{"arch": "mobilenet_v2", "model": "multi-label image tagger", "dataset": "regions of photos with short descriptions (Visual Genome)", "train_examples": 203450, "image_size": 64, "crop_scale_min": 0.5, "horizontal_flip": true, "translate": 0.06, "norm": "batchnorm", "activation": "relu", "drop_path": 0.1, "depths": [2, 3, 4, 2], "kernel_size": 5, "stem": "single", "expansion": 3, "widths": [40, 64, 120, 208], "num_labels": 300, "mixing": "mixup", "init": "torch_default", "residual_init": "none", "optimizer": "muon", "muon_scale": "original", "lr": 0.031, "momentum": 0.95, "nesterov": true, "orthogonalizer": "newton_schulz_5", "adamw_lr_other_params": 0.00093, "grad_clip": 1.0, "cautious_weight_decay": true, "steps": 8900, "batch_size": 256, "epochs": 11.2, "lr_schedule": "cosine", "final_lr_fraction": 0, "warmup_steps": 440, "weight_decay": 0.01, "adamw_weight_decay_other_params": 0.01}
Rows from block 5 of a small multi-label image tagger, named by matrix and row number. Rows with one number belong to one channel. Each number is 200 + 30 x the weight over its row's rms, rounded and kept within 0 to 999. All counts start at 0. After the name is the row's rms in percent of the matrix's.
Before each channel's rows are labels from the 100 images, of 14848, where the channel reaches its highest value: "colour at peak" is the nearest of a few named colours to the mean colour under the peak. Only what is clearly more common there than usual is listed. The data: regions of photos with short descriptions (Visual Genome). In brackets: how many of the 100.
# convs0: expand pointwise conv (model.blocks.5.convs.0.weight, 192x64x1x1), inputs 0-63
# convs1: depthwise 5x5 conv, stride 2 (model.blocks.5.convs.1.weight, 192x1x5x5, trained with AdamW), a 5x5 kernel
# convs2: project pointwise conv (model.blocks.5.convs.2.weight, 120x192x1x1, transposed), outputs 0-119

colour at peak: green (53)
convs0.184,120,195,252,173,139,207,156,216,215,205,173,213,253,182,141,189,215,218,210,221,195,211,216,131,184,173,176,221,211,226,199,186,259,198,192,173,178,192,205,199,182,177,124,219,156,179,216,249,202,197,249,200,212,205,160,190,175,200,217,150,144,183,237,214,163
convs1.184,100,211,195,189,228,182,212,220,236,196,210,200,204,257,242,241,179,215,236,280,235,192,207,212,245,222
convs2.184,122,215,147,225,166,181,154,200,188,186,232,201,209,226,189,220,185,201,241,209,208,183,124,176,221,184,247,192,178,233,200,201,196,237,183,189,186,201,167,198,170,214,205,189,212,159,161,238,223,206,215,217,178,238,125,214,183,164,194,182,199,168,225,228,215,176,201,198,231,162,216,254,195,238,187,287,187,186,156,221,161,216,279,155,152,187,201,191,194,180,264,188,204,191,206,161,199,224,192,182,216,234,169,170,166,150,187,194,184,184,181,165,225,233,105,208,191,221,160,181,158

colour at peak: white (29)
convs0.14,125,154,248,218,209,218,208,180,226,239,185,220,215,128,266,224,202,238,185,238,173,211,167,202,256,195,241,180,225,217,183,227,146,178,150,200,211,209,142,160,160,224,211,191,192,197,182,172,231,200,167,180,191,191,205,126,180,217,218,182,178,226,233,211,218
convs1.14,093,200,180,191,249,219,216,229,205,250,236,234,205,243,265,211,184,195,246,250,221,209,184,214,226,218
convs2.14,103,227,220,176,198,183,190,237,194,208,206,219,231,217,181,230,164,184,198,197,234,207,211,197,268,223,190,174,178,183,151,232,131,135,169,165,251,201,221,226,201,180,245,240,210,251,230,197,238,222,246,213,180,148,180,197,243,190,177,266,188,290,197,170,204,142,193,185,211,184,191,214,196,198,178,202,219,194,250,193,196,193,215,145,205,242,167,227,222,213,199,210,197,214,152,174,166,198,178,203,202,268,252,231,180,203,211,222,206,150,247,165,201,197,171,236,197,144,209,169,189

colour at peak: grey (71)
convs0.85,103,175,210,214,174,247,182,155,205,244,190,215,185,206,228,225,220,175,159,174,240,296,204,240,197,195,173,204,177,203,197,237,242,226,260,172,187,198,211,156,207,196,163,194,142,201,201,161,232,186,218,190,213,238,238,239,202,264,221,227,218,228,195,169,192
convs1.85,104,190,261,246,249,216,224,226,235,211,221,210,204,238,186,184,180,231,236,225,168,232,179,196,224,151
convs2.85,103,203,171,202,220,198,251,232,163,185,225,219,269,211,195,264,135,185,165,233,222,174,189,228,225,242,246,157,181,193,195,256,188,228,177,181,184,213,212,145,228,222,195,161,182,174,170,164,217,215,236,244,190,217,169,208,193,208,152,167,191,167,236,116,207,201,204,225,149,230,210,222,170,184,195,184,199,207,214,200,181,160,240,222,207,129,193,214,188,212,174,225,193,191,189,163,306,210,222,199,195,201,237,219,220,187,230,187,183,221,209,249,165,199,231,215,232,220,176,232,180

colour at peak: red (52)
convs0.107,105,219,180,240,176,220,203,161,245,239,206,192,191,231,202,205,180,179,170,193,209,153,200,137,184,218,279,257,245,114,210,217,188,177,186,200,223,220,204,248,193,189,209,233,222,188,205,184,167,163,205,250,235,209,203,235,191,226,220,226,226,229,232,166,224
convs1.107,093,208,226,211,221,186,216,226,261,201,225,201,255,269,221,238,214,236,200,248,232,175,211,215,211,187
convs2.107,112,143,195,203,251,201,189,225,173,224,180,205,194,197,226,227,198,216,247,220,259,223,177,223,148,242,183,213,178,173,205,148,184,223,159,178,202,261,195,225,199,195,212,238,190,193,200,142,196,247,174,190,186,185,167,224,189,234,221,254,185,204,222,199,178,212,231,169,159,186,206,168,212,147,237,221,205,157,213,208,174,214,175,203,195,254,231,247,223,188,195,197,178,183,153,219,200,93,247,218,221,188,187,235,200,184,154,165,173,221,159,172,208,181,216,246,196,213,179,146,270

colour at peak: pink (37)
convs0.181,099,232,200,202,187,214,207,226,200,183,214,236,219,246,217,183,220,240,228,186,196,241,192,192,208,226,199,281,196,220,173,237,186,197,267,280,149,210,215,196,227,187,263,229,210,243,201,232,163,163,191,195,219,201,178,210,212,197,212,208,200,258,153,145,175
convs1.181,102,215,181,217,232,209,209,193,185,209,199,238,224,230,252,183,254,222,259,224,214,258,192,222,179,153
convs2.181,095,190,188,204,177,221,190,228,231,178,128,190,202,238,225,194,132,237,213,145,210,177,186,218,191,169,209,222,209,132,215,210,186,198,233,190,189,147,236,186,213,196,235,191,215,197,214,142,188,244,184,207,196,229,193,256,199,200,209,213,246,204,230,207,185,201,236,208,156,266,239,185,182,165,211,158,154,122,161,218,199,170,179,196,216,154,156,227,216,152,169,198,221,206,230,186,161,180,171,195,219,186,169,186,258,212,236,210,175,186,182,216,174,197,140,208,238,179,211,227,119

colour at peak: orange (25)
convs0.63,095,221,250,173,251,216,150,161,224,216,220,207,208,209,223,192,151,177,185,198,177,209,151,146,192,162,227,176,224,172,149,222,159,174,154,201,114,210,163,251,239,161,206,183,191,190,219,210,204,222,203,239,199,216,200,186,192,177,201,195,172,168,215,156,160
convs1.63,101,156,215,159,200,173,191,195,181,215,169,211,239,233,199,203,199,232,255,234,237,160,173,251,239,223
convs2.63,095,198,248,202,173,221,175,180,229,220,261,235,208,165,191,154,256,223,236,202,226,253,209,187,244,221,203,185,232,152,186,197,210,195,185,254,190,201,178,247,212,231,262,190,212,216,207,170,192,198,263,197,168,216,220,187,258,165,226,164,199,161,237,243,169,150,246,219,209,192,204,189,202,212,182,200,196,202,246,236,205,181,151,179,213,151,213,277,309,168,190,220,193,236,171,192,181,191,203,192,225,219,174,174,194,203,200,228,228,163,239,187,209,227,234,163,175,203,195,207,193

colour at peak: grey (65)
convs0.28,104,181,190,192,200,220,241,185,209,238,216,227,173,178,219,249,235,252,186,167,179,191,187,214,197,252,243,233,218,186,213,214,181,170,204,220,212,247,262,197,228,172,200,193,193,244,190,213,200,196,237,253,215,210,169,229,247,224,182,147,211,282,187,235,142
convs1.28,090,237,212,169,180,222,213,207,206,240,232,169,231,204,224,208,150,202,223,277,229,200,222,242,225,234
convs2.28,096,215,214,205,170,212,173,206,142,227,244,163,157,173,255,259,199,176,173,138,209,188,197,191,229,180,209,182,136,191,265,217,193,266,218,206,194,195,200,187,167,218,215,179,217,218,188,202,171,211,200,192,170,225,220,197,190,189,210,259,204,210,237,200,211,205,199,160,208,248,191,196,175,201,203,218,171,182,186,189,243,198,192,138,207,218,174,260,190,152,182,150,247,224,246,189,235,168,161,198,193,208,172,193,202,293,169,269,203,148,180,192,184,169,181,237,208,154,220,232,236

colour at peak: orange (26)
convs0.104,142,192,186,199,206,154,156,241,263,253,208,186,238,190,213,196,154,154,155,183,222,211,173,163,169,178,226,207,222,164,252,241,177,200,177,194,244,242,209,189,282,208,203,208,173,172,181,178,187,212,216,217,208,133,214,193,199,220,167,209,210,232,164,171,175
convs1.104,099,236,202,200,212,216,189,194,231,255,207,206,204,259,260,215,222,208,239,247,232,221,234,214,235,172
convs2.104,109,226,196,165,160,197,169,176,217,196,140,235,239,144,188,199,181,143,240,280,188,177,190,209,201,219,156,191,184,190,199,186,224,193,169,192,205,230,186,208,216,220,206,180,206,146,177,201,212,231,191,201,218,270,170,201,193,177,242,206,183,160,235,199,190,176,205,214,177,173,175,188,190,177,230,263,133,212,177,206,219,281,221,183,194,253,160,204,206,164,184,196,211,154,201,190,198,190,219,149,222,121,233,227,160,228,177,222,117,216,250,183,179,213,229,179,209,224,204,211,196

colour at peak: brown (66)
convs0.112,122,226,234,169,206,193,195,182,222,181,158,178,236,169,230,214,174,275,163,190,225,186,183,173,192,211,176,228,211,185,186,182,237,212,240,171,196,131,183,159,258,157,187,244,183,210,245,179,232,218,184,232,219,222,175,114,208,191,240,185,214,224,195,207,229
convs1.112,103,214,183,209,228,181,228,187,228,239,187,207,235,248,256,221,201,237,259,262,210,186,212,212,176,216
convs2.112,111,173,213,157,178,205,181,162,210,273,182,263,182,194,159,187,138,161,234,201,143,197,279,173,244,147,195,194,186,200,253,160,181,197,225,233,197,162,209,222,215,206,203,197,222,158,174,237,227,184,218,213,179,217,195,232,175,207,237,177,200,164,220,175,204,237,179,174,218,234,237,228,210,156,203,230,158,202,236,185,235,312,234,183,169,204,153,222,195,164,215,235,230,210,232,210,181,175,199,222,181,214,216,196,180,177,180,192,182,226,237,212,160,187,229,168,188,224,198,203,163

colour at peak: grey (64)
convs0.40,128,186,171,245,189,247,224,195,179,172,159,299,208,222,203,260,176,219,171,218,233,201,204,236,198,213,238,182,230,160,207,208,194,208,189,164,161,216,217,209,182,220,211,164,172,182,169,164,209,191,167,220,188,165,219,217,175,250,161,178,193,221,238,147,254
convs1.40,088,215,194,223,220,178,203,203,229,208,214,216,242,248,256,222,197,234,218,264,252,172,198,251,208,199
convs2.40,101,199,218,185,195,168,249,196,161,217,155,224,202,204,175,215,202,188,216,201,210,178,208,204,195,182,188,212,216,181,209,211,199,200,155,193,233,276,202,172,202,186,203,219,277,225,203,234,207,242,177,211,231,234,187,221,168,220,202,249,195,243,207,188,180,138,181,158,201,206,229,152,220,187,184,158,195,147,223,205,172,161,197,176,264,190,261,201,152,199,201,235,166,239,147,163,187,176,169,182,226,232,207,219,176,167,180,279,145,226,239,254,198,202,202,241,150,205,139,197,244

colour at peak: brown (60)
convs0.84,108,195,241,229,192,138,191,183,225,202,155,240,165,247,228,213,229,258,203,199,152,205,160,230,206,202,214,186,246,198,180,181,165,212,262,181,206,241,226,184,257,249,179,189,125,199,218,212,185,169,188,208,201,207,156,143,191,181,213,215,177,187,230,191,201
convs1.84,094,230,194,195,164,202,180,204,165,206,240,174,178,199,224,231,180,163,187,263,253,170,173,242,247,200
convs2.84,101,177,178,225,259,217,168,162,183,229,216,193,205,212,182,154,192,201,217,192,196,235,196,198,185,216,193,164,198,255,188,176,196,258,197,177,219,191,240,189,229,194,165,195,204,233,194,176,220,200,201,169,200,141,200,184,211,201,232,188,212,225,183,234,197,221,201,165,226,232,255,181,211,240,158,209,249,231,186,197,216,214,144,217,170,226,243,248,195,213,208,210,192,201,206,212,218,212,142,184,178,99,105,156,155,206,231,276,204,200,197,165,242,249,166,246,219,157,196,178,216

colour at peak: orange (32)
convs0.74,118,163,190,200,172,182,174,194,196,252,252,247,207,198,218,211,198,180,200,192,208,191,202,139,185,231,231,236,196,146,186,185,120,153,206,166,215,172,192,161,264,198,188,220,213,213,193,196,216,233,207,232,234,195,205,244,184,265,170,150,155,241,202,221,191
convs1.74,097,213,192,199,211,162,183,215,207,229,229,187,233,271,236,233,181,234,252,241,233,169,184,191,234,220
convs2.74,094,194,241,210,240,185,249,263,124,218,178,191,202,187,235,208,219,148,201,218,189,146,197,210,209,212,206,171,174,151,195,184,243,182,194,229,208,203,209,223,216,202,193,222,242,208,197,166,187,213,218,112,221,196,225,173,249,182,184,206,199,203,204,229,147,175,148,131,198,148,194,196,226,201,255,185,141,245,189,254,204,265,162,217,208,235,201,202,211,148,223,170,269,228,185,174,239,216,181,188,183,215,197,212,222,210,203,165,213,174,157,231,180,175,230,168,233,210,219,224,205

colour at peak: pink (42)
convs0.171,117,194,166,219,205,222,171,252,219,126,287,207,207,198,185,200,190,211,223,170,168,186,181,186,213,217,181,194,239,205,187,270,160,252,179,209,197,239,166,198,234,194,118,239,187,155,187,201,179,231,226,215,199,197,171,190,227,178,209,217,180,215,234,189,237
convs1.171,103,209,190,207,189,237,197,201,254,218,241,181,180,229,261,245,200,215,201,265,228,195,190,213,240,238
convs2.171,101,205,195,229,169,204,247,238,218,171,216,216,173,214,268,230,198,185,180,230,251,217,201,204,204,202,188,185,172,221,137,236,185,172,147,151,162,245,184,233,181,165,171,214,204,186,188,216,125,194,162,235,262,211,168,228,218,208,246,161,218,185,194,194,192,208,165,158,221,194,169,172,207,200,198,204,205,199,156,217,199,133,191,208,206,160,207,204,235,218,199,145,251,216,247,223,139,193,216,222,239,215,241,239,205,206,207,245,190,148,230,214,221,208,222,156,203,136,152,230,201

colour at peak: black (45)
convs0.168,105,155,196,155,223,266,212,215,223,182,222,165,182,197,226,208,218,185,177,192,183,243,169,166,202,212,209,175,173,200,154,210,218,211,176,222,207,176,203,204,163,237,186,258,274,220,245,248,221,174,190,167,224,190,178,190,198,291,217,209,190,202,173,257,178
convs1.168,104,225,218,188,168,162,236,213,176,206,158,225,223,218,145,194,243,228,199,171,143,202,230,207,155,171
convs2.168,100,230,165,258,205,235,237,207,148,225,203,225,233,244,186,193,205,174,232,166,195,259,185,210,167,263,163,235,203,217,226,159,208,162,202,202,228,209,183,225,190,221,187,196,149,245,240,211,264,218,173,236,206,198,196,171,190,237,178,222,234,219,179,218,233,244,168,235,204,205,180,191,206,185,142,159,222,195,145,189,185,175,219,183,165,246,199,199,196,217,214,175,142,263,237,170,183,152,177,215,150,209,213,192,135,190,232,197,151,264,179,229,208,238,220,225,183,182,204,180,212

colour at peak: grey (63)
convs0.56,087,149,215,144,180,180,221,222,224,230,246,252,207,199,230,145,220,253,204,214,232,190,245,210,198,227,247,189,229,202,170,147,193,226,229,168,144,184,239,171,213,170,210,186,186,199,210,178,227,216,211,159,235,193,203,192,195,256,238,185,198,249,197,159,241
convs1.56,095,224,181,187,163,207,205,165,222,200,168,172,175,223,244,203,147,196,267,261,213,166,181,210,204,220
convs2.56,084,206,193,199,187,224,199,188,170,178,150,184,259,178,258,224,226,223,180,179,207,183,188,187,207,239,167,165,272,173,160,187,155,222,187,219,189,195,228,198,205,226,262,167,295,218,210,180,200,195,189,258,159,181,199,211,214,248,205,196,228,229,195,167,128,217,199,185,199,190,149,212,213,182,187,176,206,223,171,152,172,229,198,280,251,184,230,187,174,236,178,156,198,180,241,233,254,205,184,197,200,230,197,179,177,187,192,219,174,163,207,231,212,239,201,226,267,193,198,171,223

colour at peak: pink (29)
convs0.44,105,160,171,158,220,208,160,182,209,189,176,268,164,208,233,210,185,225,171,197,145,180,132,214,221,266,228,177,194,200,223,202,169,175,233,224,215,235,218,223,183,218,192,185,204,234,220,269,188,203,222,200,215,179,180,193,245,242,264,218,162,202,157,207,215
convs1.44,113,163,210,230,176,174,195,227,242,240,166,211,211,252,262,201,214,189,234,230,228,215,183,167,216,241
convs2.44,098,217,193,209,110,147,179,213,184,258,210,211,195,185,217,168,187,178,153,164,228,246,197,186,210,190,200,235,185,210,232,176,237,247,204,178,160,187,144,224,213,167,170,177,184,149,204,177,150,195,198,238,165,216,273,173,179,217,217,212,196,182,193,235,206,156,191,193,202,152,198,243,213,204,203,201,185,168,200,176,235,157,176,172,230,209,214,226,174,165,252,141,191,181,194,184,230,179,152,222,172,244,152,161,172,249,177,213,211,194,158,185,178,191,136,204,165,195,230,150,218

colour at peak: cyan (40)
convs0.78,109,156,198,191,193,215,193,172,257,214,171,222,197,152,218,201,176,176,186,184,161,285,197,160,215,243,235,189,247,231,180,165,228,213,179,204,164,192,236,198,183,213,211,170,236,215,141,265,197,215,194,186,167,221,148,167,202,150,196,199,195,231,157,215,227
convs1.78,094,203,191,183,179,184,182,230,235,208,219,206,215,266,270,205,211,248,213,248,246,190,212,237,190,215
convs2.78,118,162,235,168,220,194,192,207,172,210,218,240,252,241,132,248,172,169,212,157,231,188,205,235,165,143,199,217,175,207,182,204,223,209,180,210,213,231,219,218,200,189,184,207,170,187,196,144,163,242,207,228,133,228,181,169,217,147,193,121,194,208,146,223,194,172,213,158,232,188,207,206,184,155,194,192,162,203,203,174,191,235,214,246,206,204,228,214,204,176,178,145,213,170,178,201,167,213,146,243,186,189,223,261,202,178,221,167,193,165,239,137,219,232,141,212,215,162,213,221,236

colour at peak: green (29)
convs0.62,076,174,237,188,168,183,210,225,184,224,157,192,185,191,193,216,181,174,208,199,242,226,176,179,266,181,185,280,189,191,171,209,258,198,223,153,186,199,209,219,185,216,185,242,176,174,140,269,198,172,197,198,208,210,162,207,147,176,209,199,125,234,205,199,164
convs1.62,099,209,181,177,142,162,174,218,202,154,187,194,226,248,226,193,182,226,240,237,156,186,214,226,236,162
convs2.62,086,190,188,129,227,205,216,187,263,189,211,171,204,206,184,203,211,181,168,156,160,178,149,195,224,247,274,268,187,163,212,190,185,173,224,225,200,190,196,192,183,196,168,197,212,146,178,129,208,161,183,245,243,216,210,187,241,160,204,202,217,188,173,181,259,158,237,199,229,192,178,210,183,211,162,236,153,185,148,201,255,180,187,208,203,188,252,233,179,229,184,190,212,252,221,227,196,255,158,193,191,167,183,214,189,144,191,224,192,203,219,174,182,176,177,194,228,128,177,176,215

colour at peak: brown (61)
convs0.164,108,237,219,217,201,200,209,182,171,213,190,216,194,208,224,244,184,188,163,222,234,200,141,181,202,249,216,277,225,175,233,159,244,203,198,202,161,168,196,227,185,198,196,182,247,187,223,132,173,183,180,190,201,164,201,208,201,211,199,252,242,217,178,292,234
convs1.164,097,169,189,166,215,230,227,218,235,189,164,238,223,238,249,199,229,257,230,219,232,238,233,214,185,212
convs2.164,094,159,175,167,213,143,270,213,233,215,205,241,195,171,201,203,216,199,199,211,225,177,208,207,168,223,194,207,214,192,193,228,224,247,278,203,229,219,187,210,211,180,178,210,253,186,164,229,212,234,221,184,222,164,205,209,172,218,159,287,262,220,186,153,225,216,195,228,201,168,132,203,211,169,212,218,216,189,159,188,189,185,202,194,222,277,185,214,188,202,192,220,236,208,156,148,220,220,156,168,169,160,184,200,231,204,223,181,198,170,190,163,212,167,193,205,195,238,247,253,118

colour at peak: purple (34)
convs0.157,111,160,187,179,212,217,196,206,222,219,212,203,222,132,124,200,206,226,227,148,200,234,211,217,180,177,221,180,188,167,161,168,207,237,182,188,199,217,202,226,184,197,167,181,195,182,169,209,191,141,141,169,166,227,184,196,212,152,195,252,260,209,137,175,245
convs1.157,100,205,151,202,200,190,228,236,201,210,175,215,210,261,248,176,211,241,231,231,256,232,226,196,226,231
convs2.157,102,200,203,193,207,218,202,132,210,219,234,271,191,189,169,190,226,187,237,215,236,186,227,232,237,187,221,167,237,209,161,251,199,207,221,253,199,247,219,211,190,219,162,195,167,217,152,198,150,182,202,176,214,193,234,195,189,157,172,179,161,208,251,194,224,226,260,221,166,229,181,187,157,177,213,188,177,182,230,219,207,186,217,182,211,171,203,157,188,201,196,263,219,204,203,251,230,139,168,243,241,178,193,199,216,260,195,197,177,176,253,213,240,273,201,118,217,204,195,189,159

colour at peak: orange (31); red (29)
convs0.33,123,244,203,176,171,203,167,160,225,190,199,211,248,262,171,145,205,194,200,230,211,211,169,185,181,167,241,250,218,204,106,194,190,195,186,191,161,169,210,255,197,211,243,208,200,231,246,205,248,182,227,197,198,219,192,205,209,179,232,193,220,165,270,187,206
convs1.33,105,187,197,230,179,171,174,210,173,193,220,205,205,208,256,218,206,218,257,254,245,189,217,223,253,247
convs2.33,107,153,166,242,159,186,223,206,159,201,234,240,212,215,233,208,203,202,270,225,256,201,149,187,238,236,215,197,176,254,226,169,246,189,190,230,206,225,195,167,215,244,194,216,201,187,263,191,181,241,210,196,184,183,209,191,222,174,186,149,242,169,259,149,183,218,191,207,190,217,153,150,245,244,187,168,224,158,240,148,171,175,211,176,157,208,185,228,243,183,251,186,204,207,155,172,213,167,172,204,220,169,172,182,246,142,179,183,195,190,182,195,220,222,195,201,142,221,194,221,172

colour at peak: grey (64)
convs0.31,100,228,147,192,263,245,199,221,166,191,249,259,195,248,229,223,185,217,196,181,213,192,192,201,187,179,253,211,193,219,180,187,204,176,191,237,154,185,239,164,253,197,168,128,231,191,177,233,236,171,199,260,207,186,222,163,239,197,188,203,226,217,214,222,167
convs1.31,109,202,158,164,223,221,148,220,185,243,236,223,221,199,232,236,222,179,244,241,182,173,219,244,204,226
convs2.31,097,133,204,241,168,210,253,175,213,241,175,222,163,127,238,260,216,223,157,176,179,194,224,242,170,199,162,229,221,171,258,187,199,199,185,185,243,177,123,198,210,194,202,160,165,198,203,218,203,198,237,193,226,238,223,234,180,203,199,255,158,203,197,228,231,248,219,168,198,122,208,153,203,232,176,189,203,148,194,211,211,154,181,245,197,158,177,208,218,224,210,240,174,148,180,188,140,214,193,217,168,211,210,197,186,257,206,246,174,210,209,178,200,201,231,195,205,200,197,229,195

colour at peak: black (28)
convs0.17,074,224,231,225,215,203,182,199,217,142,201,203,260,230,183,221,179,273,142,174,188,204,168,176,196,237,186,151,250,194,164,186,175,188,141,215,167,215,208,208,204,165,196,196,273,203,215,242,227,121,170,217,204,227,188,190,197,191,231,232,211,210,203,220,207
convs1.17,104,245,232,175,152,173,210,250,178,158,177,201,236,209,167,205,238,197,212,146,173,229,192,171,213,174
convs2.17,087,192,210,236,178,218,186,181,194,171,175,187,261,218,177,179,170,182,230,239,170,188,128,142,227,229,224,235,214,231,191,203,211,180,219,186,198,235,134,178,159,240,176,188,178,236,178,210,158,207,176,205,140,181,233,146,221,229,194,167,180,195,221,164,199,215,223,198,219,217,201,206,252,208,224,139,246,231,217,247,216,194,198,203,220,202,215,211,247,218,185,226,176,223,265,201,173,217,208,204,167,275,166,199,140,223,240,245,159,215,260,213,227,209,211,198,260,167,201,180,202

colour at peak: white (31); pink (27)
convs0.158,093,170,186,242,141,159,166,203,146,195,225,178,146,219,148,182,162,242,196,148,174,213,237,191,211,211,244,191,229,148,200,190,177,252,177,144,238,208,214,184,225,189,221,198,214,195,246,249,193,147,217,218,197,224,185,213,204,223,158,227,172,182,209,177,202
convs1.158,116,200,188,191,148,175,197,217,178,146,210,189,211,143,146,179,191,206,159,158,176,220,197,172,152,175
convs2.158,109,190,232,249,175,240,219,203,181,171,213,233,211,170,187,206,121,206,177,182,159,171,169,191,145,226,228,198,196,226,210,234,224,192,197,195,271,181,208,174,191,148,207,179,195,158,189,225,240,225,158,214,197,173,164,154,160,239,267,185,225,239,167,213,185,170,179,225,171,223,195,235,213,193,198,231,209,243,241,215,208,209,221,193,189,187,246,225,219,204,200,210,234,234,238,126,170,156,186,141,150,159,204,205,185,272,221,211,179,259,248,202,205,208,179,184,178,212,175,212,221

colour at peak: grey (65)
convs0.72,107,206,171,216,248,192,182,206,253,191,282,199,190,232,176,183,157,183,188,194,187,267,206,198,133,207,163,230,196,203,152,216,206,231,183,154,168,198,217,189,260,162,167,203,197,211,193,225,230,214,170,192,256,201,153,217,198,208,233,216,201,230,163,213,152
convs1.72,111,166,218,228,175,207,196,241,175,185,219,219,193,232,255,214,218,239,238,240,241,180,181,228,260,216
convs2.72,094,162,213,241,191,228,167,214,237,204,187,217,220,223,228,230,234,196,136,150,239,169,186,211,228,221,159,204,169,196,187,232,253,207,204,224,186,187,204,230,200,219,248,253,225,161,197,188,198,186,250,203,211,217,246,192,218,157,233,166,209,185,184,128,173,248,241,188,175,200,205,224,142,231,193,189,209,207,224,228,236,196,211,290,181,154,152,207,234,199,192,182,147,194,197,221,246,166,240,231,200,198,207,212,225,195,182,232,209,237,260,250,183,184,264,229,230,202,195,214,235