Rows from block 2 of a small multi-label image tagger, named by matrix and row number. Rows with one number belong to one channel. Each number is 128 + 24 x the weight over its row's rms, rounded and kept within 0 to 255. All counts start at 0. Numbers have three digits each.
After each channel's rows are labels from the 100 images, of 14848, where the channel reaches its highest value: "patch colour" is the nearest of a few named colours to the mean colour under the peak. Only what is clearly more common there than usual is listed. The data: regions of photos with short descriptions (Visual Genome).
# convs0: expand pointwise conv (model.blocks.2.convs.0.weight, 120x40x1x1), inputs 0-39
# convs1: depthwise 5x5 conv, stride 2 (model.blocks.2.convs.1.weight, 120x1x5x5, trained with AdamW), a 5x5 kernel
# convs2: project pointwise conv (model.blocks.2.convs.2.weight, 64x120x1x1, transposed), outputs 0-63

convs0.6:124111065136117124149165158106133094099087157172152126130147113134173123147131117149122156144154128128138094123096148119
convs1.6:106113128131123148154133123137122108125141128148166176174128106090091081120
convs2.6:142130155140130117090137117103137171170133128098186126123127162126123164118117139118114143120100157098135113161077096088137156093171153123167137107096162116150142135156132130132121126118159093
patch colour: grey

convs0.36:140107144155122105123131111129177102144157186153112136145105123128125136161100090126131110069127123161122103135137155090
convs1.36:114107132127126134134075152104119160158092151151115182146096119153118118124
convs2.36:145136114105126114145166134067142135107118092124132099126153110135152154153182109151097118113129138157174136109144146101096153146143135145130088182145136108100128116170169157130123126098141113
patch colour: grey

convs0.12:154139100110123135126132098143098090104138121152102115120091111156054124098161128136093100120114126113150137126107161158
convs1.12:121115129149118138087162138120114119192120111112185139106128132150096114125
convs2.12:125099145121094147194164113134071115107136153130151121163147116126090133098115133116111139133150165122150101093129138123116098101155152157131123134142159127128150134128120116124180126183117081
patch colour: black

convs0.62:135134152153069114148135158143063105137108101112166160146169117106116106106110118124145142092139089127131133115140123123
convs1.62:117140137124151134132170171126127153185173148130119145179125132128112117142
convs2.62:129114156112158160145122094121159139121151136132119115150126151135098089144095083135092139102098131124141121138120137135116168152137150140111123109132197173132125136134157114109099109171097189
patch colour: grey

convs0.86:119166087131131158099146128139105141089106142148160119061130143145128160128113098140107120109133092151118131122086145159
convs1.86:123150161122146150171156149147143133138150123084083091096126130133120099107
convs2.86:091156148055115133134123104147128111124080111135124100099146139147124118119096119120078166167155128095129142143118094099132135127146159130155144098082150156115155155146125167149126112107132132
patch colour: black

convs0.51:122111142167123137138151127137177116140134136148137134132131113134094126144098136118091125044111113154141086177124123113
convs1.51:140144133137132147138114084111132107078090109111090072106113123115111119139
convs2.51:129125101088141099102165153139133148146143138144145178140123111134089150111123137091133168134131097122121131115155114167146122098175152111152122091134113093114169169106095137118175123157106146
patch colour: black

convs0.106:117151157148108179141102104150172147142123155136128107128115136160121157169082104119086099110145084133119122141107130133
convs1.106:129147099135116104142157088122140103178132114137088136173121119144087127147
convs2.106:149079188121104104183140099098143181110124144137128109127129106125143106104128144181085106110131164161151134112137124109091105124116123120147110152116155122115133122143172117108143117109133094
patch colour: grey

convs0.7:137168140104110128150148081098154122097119131164100103144134078139085158140130114113167116129139091135125088121156132121
convs1.7:138097139140133150157121118152176184157133109141184137123113134135138129108
convs2.7:142136115139177131127187150138140122126124125127104144141136085123146102123145111114119150146115135101096139102153099092128111097114082071130110101122107109112113147132151082156110069126090118
patch colour: black

convs0.20:140138154135130127163154129133134113148134107188146118096107153136139130136170109112121144151139160141137216140132112126
convs1.20:126088124133110103108137140130135173166177118124159167173129127122144118139
convs2.20:115133137138098107122110103103125142138075119111132148145100124129109151144166126137113150127125147106111174077155144140110150112131099144148178090151091157153176117118128147125167102115119181
patch colour: black

convs0.40:080093133162139097175139143137140135137161152128133159098141147158094119142103112140119148126084110161118125182132128117
convs1.40:126128133139154155112098102114149100108101092147140096087086144144111101101
convs2.40:159113166133115122117154131177079152141115112087111153114176119141108177094084104126153114163123121094130147151120161152138117140156127076114113085129130119093126141108118116125150142148133136
patch colour: black

convs0.89:131137114135100093149148108158143152102181132097167119158164127159130153135116099129122167086119137135158105119161156130
convs1.89:114088141155114140089112141089127123115141117150148168157132101105095149092
convs2.89:095108129125125124150100098108185119158136130118162123113095128113119143156176160190103132172108119143147120123129200122115125136132157110169097109095114120148153114137139152120138151133122128
patch colour: grey

convs0.111:130142114091108120153143127160150125108102133151132135102113138134066131118172154114163110163171138124149166118121152088
convs1.111:092130147095087142132110120093111120141108113167158135102106150157156139094
convs2.111:141135175120125146121150123152148124135140093105158128168086173120084137136146185128149175165154107173130127122135126120125100109153118124123164148090157136119146092119138123112131150126176141
patch colour: black

convs0.82:147112135149092160166144124132107141104157140120138103168160116076121114133114108155092176146137150096125111100138096129
convs1.82:115126105141141108088118082133097111086091109111118108087121133099131099120
convs2.82:129139079148125126101147183100129130089110135098094122149154112119120105108145155128113122157160122175120142093139132094072140153124105132099131161098155113082136146107135122149132112090139161
patch colour: black

convs0.116:104113106129105141106104134139097135141085134146136153055124199160137122126115106143100117134151155134115147139152126127
convs1.116:140133135148132143118158139129098104173182157118131121175137094102117144150
convs2.116:126155138117120138114156152105107108152088120126124131131124101101125121093127150163115125123123149152123151096162060103091117115079120160109137100166153149143176139145090144115114099152134165
patch colour: black